Weights of a small image captioner: decoder layers 7.
Rows from block 4 of the image encoder of a small image captioner, named by matrix and row number. Rows with one number belong to one channel. Each number is 500 + 25 x the weight over its row's rms, rounded and kept within 0 to 999. All counts start at 0. Numbers have three digits each.
After each channel's rows are labels from the 100 images, of 14848, where the channel reaches its highest value: "top examples" is what is common among them. Only what is clearly more common there than usual is listed. The data: photos with spoken descriptions (Open Images, Localized Narratives). In brackets: how many of the 100.
# convs0: expand pointwise conv (encoder.blocks.4.convs.0.weight, 192x48x1x1), inputs 0-47
# convs1: depthwise 5x5 conv, stride 2 (encoder.blocks.4.convs.1.weight, 192x1x5x5, trained with AdamW), a 5x5 kernel
# convs2: project pointwise conv (encoder.blocks.4.convs.2.weight, 72x192x1x1, transposed), outputs 0-71

convs0.19:534500466505484500458500522550527500535531529490468529477490466426507484496471500500512500486529525489519478527467452522487491481500500478501506
convs1.19:516537545507484506538546528499492512513534532496473471494515489475473462492
convs2.19:548500503500540500493489500514447501515484516500517500476500515474480485500536499500484470526513476436521500461449512488500547497487509527500482538469542527477526500500517450500511546500529500482531498541500540518538
top examples: text has "sky" (79); text has "trees" (73); text has "grass" (28)

convs0.158:454544500482511516500494479535500530461500479529467482500500540517500489546525478497500455448458467535528500468500509507527491489478508523500479
convs1.158:497514536536495506542562535506513535533522506494500509488479492475470479483
convs2.158:500519500500500456524519477500472500476527496500472423500529500487500526519500516484457500510489514500470495502500528512512500507465542500500468451503520432500488472530479507543464474523545513491523528524529478488543
top examples: text has "wall" (43); text has "holding" (38); text has "wearing" (32); text has "woman" (27)

convs0.3:562503464534538486492512517478521476493514500463486525500479496474513500447500484508542500495473467537468482501500509501487504500484536444543500
convs1.3:507487440482487499486479491512502520538548535508515543538523517511521507504
convs2.3:521479468536474481510484500500500522500561514500535463495535465500459515529520543477500500472500563496527487467533501528500514500506500467467529531500558506534500467460461520483500500500500485491504500532477500483469
top examples: text has "wall" (42)

convs0.59:513460488504516440473565469512505485500512519483530500508512500504500523539509500472483500451568500500496508513500515500479494546470500476516469
convs1.59:483489495476501481496514515502491511544543517501519547549535499512537541515
convs2.59:472495484500536500472500500500500521500508517528500458500515500460500500470533500474493500480489548468500488455510500491525474452446492469500494499498444500481528474489516534476516524545525560543472544500494530512522
top examples: text has "sky" (65)

convs0.16:500500510503500426479529508516518500487506504500523515500500442436557523503522466500514470484500487457501480475515514459526500514463500491500500
convs1.16:491478469495482481490492483516535526559572511487481482483503491505485481513
convs2.16:500495473521523485526547531535500548509500500500500552469454465491500503500538540500495500518522512500502475457456500483513466464478493500500500535517487503530536490508515500556557500541468500528500500500486500453500
top examples: text has "sky" (78); text has "trees" (59); text has "buildings" (28)

convs0.20:500500453500500521461475488452525500500530500475500490481520581500561474463514500523500472510526500500500509500481532486458500479493485500467500
convs1.20:536537553569552504472487474485514507499493498511494511507502508500509496499
convs2.20:523495500545531512517521453439489522533518461464472471489479502500511512500528506500500499478513432515502486542500484516516525510491516541500491524462510507506437516464514517459517476542500500481462471518503500490501
top examples: text has "sky" (50)

convs0.15:512482462487446500527473500500530464536473467500507512500500534514535491503527517453500464515500500513500500509569500525500447515500500462484485
convs1.15:491473500479476496488499494477528519534555511510516546550543496507500523517
convs2.15:500475500481511500500458501480431471485503547500500489521554461484500467474500467500500475481500500500549500468518477500525453466469500500500463500518500455473500450483479500529465509473500496474500500500545454500501
top examples: text has "wall" (57); text has "table" (42); text has "sitting" (37)

convs0.96:468514500478487538477456480522511500500500541500500500546497475539513522573500432500469497500500488532523526505515543483508500500500523509500517
convs1.96:515525508498495519537532516491510527532527515507533555526512498532547522492
convs2.96:501500522530500500521500500523500505527482500458500468481500478562500429469500536512500500513495541525500469500451470500486500531511513500512517500429536500522463464500500500455500491467453536519500500481503531500500
top examples: text has "wearing" (34)

convs0.44:452470500520508517500500483564530514483485500483497515485500512524453489527476515500481493500500472526516482455500500474556473500500500442452500
convs1.44:471465471496531464464475522524481468505535515478484524539512487496527525507
convs2.44:485500525509500527535542500500485513445500500504492557501518500518552500522468477510532500486500545551473500485473500451527468471502527500500473538500521500548524508487500518537500507498544488485506500477522544483543
top examples: text has "wall" (40); text has "two" (39); text has "holding" (35); text has "man" (30)

convs0.92:464539483508509478480508476500460532475504484471500441486500500518500504555548492471500465500502461500521500483446500479507500463500476473500467
convs1.92:478518535525521459500541548518470477533533501474480520523514485484485509496
convs2.92:500500500500486500481542496482527467510507471500485500500500516500522500500517476559479500478509514524500546455500560555478474500500549500524500528462500427500476530500497548476463500500525526535509533500500502515485
top examples: text has "man" (44); text has "wearing" (37); text has "woman" (25)

convs0.162:437500454446500520497475500483497496514500500524543500500476463500532489547500500483445502500490500522477532500500500472542517512537524465500487
convs1.162:474441513538501484478540550516486520539533513495520520499505497494482488501
convs2.162:458466487552505450554434489525515526545507485488532508511515496512454500521500482500537444500467530491463483500494500519508476513500497500500527460463500523510500483517471535524521500470500511493520500514489515508536
top examples: text has "wall" (42); text has "sitting" (39); text has "table" (35); text has "wearing" (33)

convs0.90:521452500516465508500551535533471478500472510517500500466550473500500545478507500486500484489526500465500534500516500498500500502479500430532535
convs1.90:513497519537520476518521533534478482530547536470470503490533489468483494506
convs2.90:500548519548515500482539500490466556500500500540520500447492500513527500526516537500527516500500500477500500525500488480478500492500522451500500516537507452472500500503500517547512500459500555553500467484500465500542
top examples: text has "sky" (76)

convs0.5:540507505485487500500494457520539540484551479500538540470483537447500505482477527478500531484509512482520500541500500532500460492487539511486489
convs1.5:495517489463468490503481456479511511512498490530539541530498522546540510515
convs2.5:501465500514500494500469524514514455500476523500500500478525543485485523500559500509523500480533500507561468500464544500470478425500474500500498512462519500482526473533455480500501463479500500527498524511515453500482
top examples: text has "wall" (48); text has "table" (30)

convs0.94:589509527510500522500500500500523500547500500483501513493500528446540514500479500487510500500500482500500484544495504538527460500511560468500494
convs1.94:512506452462499508512510496505474505539540526459472526546518491493499524524
convs2.94:521500500500500500500500490491540500540528568466524488502515500464479478500500500500510472444535500527529504500566515500500522510537468477507504517500583514515506474500500517510500519500513500491497471528569477500481
top examples: text has "wall" (49); text has "table" (38)

convs0.60:451488522478521519456507508500533508487512500452527500530502529500487500510500530500440491475464463524525472474547497500533500500494500455473477
convs1.60:524540537485476514531548536503488496526545520486462477512506502483478487492
convs2.60:491532500471466500524500475499500500470492504509513484479500500549480529501482498500509500500465523529472500534500525485509458465480500523520537500527454500500454500525518459545523468500574491445500465500499519512546
top examples: text has "wall" (47); text has "standing" (46); text has "holding" (38); text has "man" (33)

convs0.4:500500452500483534459485500534516489460453543500536526500487500515510500493485491500442479496500500485537517478518529500547460500500500477500551
convs1.4:498516500472488495534530435468510536533493479513534542496485506502524507488
convs2.4:463473500500513438516500494533500520468514488481500547524464500475526496517473443500500500500500522488472458500486474500522490500500499548500492467488500505545459549500500514524555481491500500500539500441500531472514
top examples: text has "wall" (41); text has "man" (35)