A small image captioner, trained from scratch.
Model: 32-pixel images, encoder arch efficientnet, encoder norm batchnorm, decoder layers 7, decoder norm layernorm.
Rows from block 3 of the image encoder of a small image captioner, named by matrix and row number. Rows with one number belong to one channel. Each number is 200 + 20 x the weight over its row's rms, rounded and kept within 0 to 999. All counts start at 0.
After each channel's rows are labels from the 100 images, of 14848, where the channel reaches its highest value: "top examples" is what is common among them. Only what is clearly more common there than usual is listed. The data: photos with spoken descriptions (Open Images, Localized Narratives).
# convs0: expand pointwise conv (encoder.blocks.3.convs.0.weight, 192x48x1x1), inputs 0-47
# convs1: depthwise 5x5 conv (encoder.blocks.3.convs.1.weight, 192x1x5x5, trained with AdamW), a 5x5 kernel
# convs2: project pointwise conv (encoder.blocks.3.convs.2.weight, 48x192x1x1, transposed), outputs 0-47

convs0.169,249,166,232,200,200,232,225,176,200,175,216,200,231,172,181,200,200,212,184,200,190,154,200,212,177,200,200,212,223,200,200,200,175,239,183,225,200,200,235,213,202,186,200,186,212,200,183,200
convs1.169,197,189,219,218,216,190,177,183,210,233,201,179,169,176,202,211,211,210,182,167,217,232,224,205,167
convs2.169,211,183,225,201,238,200,228,198,211,221,188,232,187,196,167,197,222,163,200,217,200,215,210,234,190,236,239,212,213,201,186,172,200,180,191,201,211,237,177,197,189,200,167,233,214,200,190,191
top examples: text has "wall"

convs0.185,170,177,200,164,200,215,195,198,239,200,220,216,200,167,171,154,214,201,176,174,231,176,220,186,228,175,200,200,211,203,194,200,200,178,168,224,226,198,184,200,200,237,200,200,217,200,214,200
convs1.185,192,194,187,193,176,187,189,171,179,192,205,197,181,197,203,214,228,230,226,235,199,226,237,236,200
convs2.185,230,190,174,192,196,220,200,200,178,170,200,200,171,184,221,223,228,209,200,196,200,216,187,200,196,212,218,174,234,189,153,227,212,231,175,185,229,191,203,203,200,193,200,251,186,200,172,182
top examples: text has "people"; text has "table"

convs0.32,200,198,211,200,189,228,175,200,232,220,215,234,200,200,211,211,213,236,200,246,188,186,225,156,198,188,172,191,200,200,200,200,191,175,181,154,200,219,197,200,229,241,197,200,199,180,200,224
convs1.32,212,215,242,235,216,208,216,224,221,210,190,200,194,194,200,193,198,184,171,174,205,175,169,168,181
convs2.32,182,173,186,200,198,253,235,174,188,188,191,238,200,200,244,213,215,225,200,218,191,200,227,211,200,200,200,211,174,200,251,217,224,200,200,200,200,200,200,210,216,200,200,169,211,182,193,169
top examples: text has "trees"; text has "sky"

convs0.14,175,166,217,214,200,233,200,184,208,238,178,220,161,191,200,222,200,200,200,202,186,222,200,200,200,200,200,250,237,190,200,207,227,187,200,200,200,180,170,200,196,182,242,200,200,174,161,200
convs1.14,224,224,187,180,181,218,212,170,184,171,232,219,179,186,193,237,216,189,195,181,222,225,189,196,200
convs2.14,200,222,200,200,200,218,191,202,162,211,179,200,202,200,132,164,200,175,200,146,195,163,200,200,200,200,197,173,182,200,189,200,200,200,177,196,200,235,200,188,212,208,222,200,228,200,207,173
top examples: text has "woman"; text has "man"

convs0.12,231,200,224,183,219,200,183,200,226,235,187,200,200,216,221,198,201,200,189,160,200,200,207,192,186,223,221,167,199,200,189,206,205,206,177,213,219,200,210,154,200,183,237,176,203,178,216,142
convs1.12,208,217,215,201,210,228,218,223,217,221,228,236,244,220,223,206,211,221,210,217,194,205,216,225,200
convs2.12,200,221,200,175,200,194,189,200,165,209,207,200,203,203,200,194,158,209,200,175,200,168,178,200,200,218,200,238,157,215,187,200,169,226,228,212,177,172,178,171,200,195,154,200,200,223,200,225
top examples: text has "sky"; text has "water"

convs0.48,200,237,178,166,177,197,195,200,218,200,232,200,200,158,200,198,200,200,195,248,176,227,177,228,161,174,200,200,211,200,229,180,204,200,169,231,211,184,213,180,200,200,200,200,200,200,183,170
convs1.48,191,175,181,218,215,198,190,198,218,212,187,182,201,249,217,191,194,195,241,195,188,170,192,236,218
convs2.48,211,200,200,238,200,180,212,184,175,190,200,200,222,183,190,174,220,188,228,200,205,200,212,231,200,217,163,238,200,161,144,200,200,200,204,208,218,200,209,200,215,200,232,200,160,200,213,230
top examples: text has "grass"

convs0.93,249,200,188,191,241,187,200,228,199,186,200,193,191,228,222,188,227,188,217,200,179,200,200,200,200,243,200,249,209,234,200,200,174,227,203,171,177,200,219,200,228,218,200,185,200,189,203,176
convs1.93,203,187,178,186,190,213,216,187,183,170,227,241,207,183,175,204,241,203,179,183,211,227,201,195,176
convs2.93,211,205,231,200,227,173,200,200,215,200,213,200,200,200,236,200,161,177,231,183,226,222,195,218,215,221,200,200,229,207,191,200,200,183,162,180,207,211,200,216,200,214,197,146,234,178,181,228
top examples: text has "grass"

convs0.78,245,205,200,198,179,202,225,200,162,168,145,200,216,233,200,202,200,200,200,200,200,176,188,200,172,212,207,176,200,176,200,200,179,200,200,166,200,205,200,208,200,187,210,200,200,224,200,263
convs1.78,179,198,205,202,188,203,191,192,191,206,209,186,191,186,223,222,222,217,239,216,210,241,236,241,216
convs2.78,188,216,233,198,194,200,209,185,176,223,240,208,175,191,200,196,200,195,211,233,200,235,231,183,176,200,200,168,223,197,190,213,182,166,200,243,200,200,161,216,200,200,180,209,200,231,176,175
top examples: text has "wall"

convs0.84,214,200,200,184,200,246,149,200,213,177,172,200,210,200,194,171,215,200,179,200,200,200,221,172,200,220,200,200,209,200,163,192,200,238,173,241,170,200,167,222,200,200,186,173,200,222,194,205
convs1.84,187,171,173,162,186,170,165,187,200,210,171,186,205,214,207,193,205,229,214,218,204,220,227,210,218
convs2.84,200,152,200,200,200,182,174,211,188,184,200,200,230,198,178,200,221,180,200,200,200,186,230,200,200,143,200,200,185,200,200,224,200,181,216,236,200,222,200,173,213,200,176,181,225,145,193,188
top examples: text has "sky"

convs0.47,228,200,159,200,181,169,221,200,200,211,193,246,179,200,200,200,200,200,215,200,200,173,222,200,175,200,217,200,202,218,219,162,201,200,179,222,200,237,172,200,168,160,200,171,209,200,231,196
convs1.47,205,220,220,226,215,210,221,228,230,206,179,184,211,185,187,178,192,181,178,192,190,168,166,169,194
convs2.47,200,200,200,220,210,200,232,183,181,151,227,215,167,200,200,226,205,200,191,179,202,235,224,200,178,200,183,200,219,167,228,201,200,179,225,218,161,200,200,187,222,156,213,200,200,175,184,201
top examples: text has "grass"

convs0.152,200,249,165,187,193,223,204,181,208,163,162,200,200,200,200,146,217,214,213,244,200,217,200,192,200,200,200,225,200,195,200,177,200,200,185,245,196,215,200,178,200,209,223,200,200,173,200,183
convs1.152,197,178,173,191,182,174,175,173,185,188,197,200,185,195,170,210,236,235,218,201,187,216,237,210,204
convs2.152,200,185,219,221,197,215,225,200,200,200,215,200,200,200,187,272,197,213,200,167,209,214,206,233,183,200,187,243,196,173,209,200,200,214,214,185,200,177,210,248,233,218,200,207,185,179,190,194
top examples: text has "grass"; text has "road"

convs0.150,200,232,219,176,206,236,205,200,208,200,200,170,197,198,178,147,200,208,222,234,237,226,179,215,199,200,169,220,191,200,188,190,222,206,200,200,227,193,234,173,200,229,205,200,231,200,189,183
convs1.150,209,206,233,217,208,202,206,246,199,216,195,210,236,213,223,198,208,231,223,210,217,207,239,217,212
convs2.150,218,200,194,179,200,200,200,200,200,200,176,225,166,198,222,172,179,218,200,219,232,182,156,145,200,200,193,200,177,224,194,199,223,200,199,175,200,179,196,200,200,211,159,208,184,248,206,200
top examples: text has "plants"; text has "flowers"

convs0.159,218,212,200,174,190,242,200,200,196,207,199,218,176,194,200,203,250,200,195,176,178,200,200,186,200,225,171,218,150,188,170,171,178,195,217,207,200,176,200,180,226,191,217,171,200,238,200,198
convs1.159,192,169,150,164,179,187,183,197,188,165,192,206,221,229,194,185,199,229,214,202,195,192,205,194,187
convs2.159,179,165,209,212,200,166,200,203,230,190,170,174,226,190,167,219,223,200,200,219,211,214,216,196,226,169,184,200,240,200,213,200,215,201,210,211,185,206,200,257,231,208,180,209,193,175,200,191
top examples: text has "standing"; text has "wall"; text has "man"; text has "two"