config = dict(
    image_size=32,
    translate=0.12,
    encoder_norm='batchnorm',
    encoder_stem='deep',
    decoder_activation='quick_gelu',
    decoder_parallel_block=False,
    decoder_tie_embeddings=False,
    init='xavier_uniform',
    residual_init='zero_last',
    orthogonalizer='newton_schulz_5',
    batch_size=256,
    lr_schedule='cosine',
)
Rows from block 4 of the text decoder, named by matrix and row number. Rows with one number belong to one neuron. Each number is 500 + 50 x the weight over the matrix's rms, rounded and kept within 0 to 999. All counts start at 0. Numbers have three digits each.
# fc1: MLP up (decoder.blocks.4.mlp.fc1.weight, 1024x256), inputs 172-255
# fc2: MLP down (decoder.blocks.4.mlp.fc2.weight, 256x1024, transposed), outputs 172-255
fc1.351:412414529435500573501500533500521500500448500539500540500500662500459393482545500430545413451434572500500630497500628500449515369500529500485415514532570499500500563438475585534500482500470552602524500500538500521535414559372524409444431516523548504574
fc2.351:508500467555500453500532500544500500500500500609549500462545500500574500500469500530526481524478538469538488533429509560533466489534450420392587491538500472555572500497471500500586465490578542570538437561500500534500500467500564500500444489488500440617
fc1.352:565500490447500487500492534500500585563500533432630532546500437543438500454479512592500500422515571429601500441500450500521555500460500469513472496500447453570439442500466505500500421529446550446574415509500518423500571526500565482442491522447500547500
fc2.352:449500500500500543500504500500563433500500580500549500510554500565534403376463589500533500469526509570555540474479530392443442513461500493594483521450500476522485470534500475538475525541425422604481549461391572501500500475451500500517571508529600415500
fc1.353:443516561475449568500550476570482500500500500423547500448500500438527457500500500458483489390544394576448526485569423506500500618500544459522445489514500472530452500587449547500387557500462420468500500424463500450515599453484518500500561421506476387514
fc2.353:500522532500500500461500458530443444479517464587449500499462437577566452500500494522460438599441615506550635422481476454500537575500465459448506480500527500536500506627476500576462639474500472546486527500449500585484484519442432491571453500500476500500
fc1.354:533527545500500500493486486500526527500542500500500382436439481500533500500500537422452451523469571500441472500500426549568499430478500541531500476500465433522459500471500552430488501500463542500445500513427500500505500453521537520569439545500635551563
fc2.354:500421500471464550480471500516500441500500500480501500500459574386464480500577548471337500495456517398500514568443500459405552517500509500569509500500545500456500586486535543611453483460455500500543500536500500500500429500500529531500454500407500500474
fc1.355:587399567393500553580500384500540500395469481500533474535525440453425528485516423451462536420469500569542530500500446500500542504500566545500500487484444500431500500473469468500474500468500559611500500500472500500454456500548500506576547500525602562500
fc2.355:552478500454524570488500500461500500488365545500458427500536500299500528500421416395564556500536500454500472551500367557401537571540500527579489567500487543373527500476431500500500500404500569500500500556583500470441500593551500493500500500419468500520
fc1.356:385500514500428500441562500422485556572530500500564534405528502498500500376500438433500360514543500500533504517521523500500398500500500500581500500513571388444403500474534549565479578527500500609500411575500437469434426525479492500441529557462465459500
fc2.356:446580417500500500450500564557593443535548536536478460576375409496473584500448425520500500547526500467364614462545500413588515500425470500500376500500472467552500500500432512532500449500479415522500519500373530581496535511500550427536500500602557436500
fc1.357:546553512575416405500399560495530596524441500610404593471500500506500415434483620460526500443500449500457535551387500472467504455554500379557531500453531446549527500455500500517418404508500425517447500500390474500521463436454520606460513500460500473540
fc2.357:560368458517500436418443500483462557445566500583417541470500504500408500469500441432521570561500500527562514500478500500500567500620361544470526550489483484500545500500577500444514409500500449543500491453584600482500500511505541484500500434462500508556
fc1.358:453500398500500551500500413540490439531451522432500418414500500500561500530483506500418500500371500423574500512561443557500547500500500618500422533478346525518440421500521517449364515544426597463456500547401488500500507466500534414484435464578468500500
fc2.358:422462500577559481500452499480500500500500500459500417465498440505500537500500500485500500500565500500512523430552463409500396508500541568511563555457608422504382500415565455547500451521436500448500553500450519610538392500526578500538500462478460500450
fc1.359:588533500457597544500500482459500440571547500407458581500572515505500446508500563500466537482500534369422500609500515500500465445470519500423500535439560552517563533480500547528500537500509542500544474508500457384500500473560467500500554500544452528500
fc2.359:478442465411479599500477538414458590486575520564500511586543500541529500553500461473500483500587500545378436530551502458370391431481500508459488500543435500500500500566515431447562527622500468500597500439498507452465500622468457513470444508500536500500
fc1.360:418535500546500444437500537496461555445422582586500559559500534500533500584482512468500500420586413600467566449500500488500581492535500422514582543470544474389472554564499500631465542519422500427437520500500472510500430425541500476576496491603468500469
fc2.360:435497492500589485551489486500500466500533500500534554507500451517500500545573559513502456487533500500520429500532500500500553477506500490500500500415550549631511460594475476546419624472486393580562514557398442500410500484432441500463545500438536513408
fc1.361:500500470569420500391528455581455534500463500500568457531551500500515500500534448500500528422474561500461401526444560419577569382500500389500592540489560536584500502417500500615486500464455500456370500448500500449500602464496547500500500470434479469500
fc2.361:500569460509570567525500500500500587455594500484468618557546500525365521500464478492592500500500441502371500478423500500466595461458432500463600521464500453450523500476513442523546501556500466516540482596546500467537476499491523500500411539439322524500
fc1.362:500452455552421411500500500438500514425458526432470500470516440500469540500527511575571500546434467570500461500500500509500521500500512621443500518472500476500405500500484500511585500457534483525523500559500451500500471447458474470539500558556543541414
fc2.362:555562490500567500500425476500500500581500442568395473500487500580500441542500492433500488500520500474500522554500500500451500440568534500482455449444580470444500475419518549522519500500483458547433476535500519500397518500445459500543500500534509549452
fc1.363:500533524473500436500500500567508616467500557502570428500500518489485466500506500500500500537541477441456524431482538476509477507455488568484448438660410523544478595500479542500538547492569500500535497509471522500507442534500438447519500500521500416500
fc2.363:409500500500492500585425530520500500472564581500486562571451452542589464464546394486459544500500465500413500521430570459508442449500375500497578534431460500458500500500500624500472477467431465429539500455500455500450500403433461500458384483500542507460
fc1.364:500423539449500549485500423591500546385567521445443500520550530556500534473405587509594508460437492500462547578500500500406550428410500607518533375464500539500500360546446543500500500545617500500500500500535577526500482426521583596500456469433475500553
fc2.364:431427500503500534500577572500525536387500566426500538471537500442469557500556500518463500463424385500573500500378570526500500500336535478561460463510500500500518558484500500472500545467418500500520456512500513485500500500541500500475461556526500623433
fc1.365:500572441500500484413500589579532500461543500437500453500559409524555401441676500500588500500430500556474437542463464500540464444550500500567480500500519497500500517500541560500482500529540360461516500500604500460500500452500500500500447426500500500548
fc2.365:561434500500567500500424500484445500462500523467450500479499500507465535586500500433500500500497617500572468481500508481443470500570568439520500490500566554500455447552570575551405500500500475483418453500500500500553526433417500427568500512426500500500
fc1.366:610500540500401558508454561493532494500500500511500445564568544406500500461559525561500500428500499500484595458500440458500545603531500510500461607518483417581500500555553526500500466500444500499474597405500500437595321555500679500608472500562465459577
fc2.366:454500506549555500521500483468534413392500538592500435500452500528459569471467409444500429435497537500500522390544456500500500500500560537526591507535378596509453560432500500505395500500587593565529426500503500500500500500500534438468500500500500500500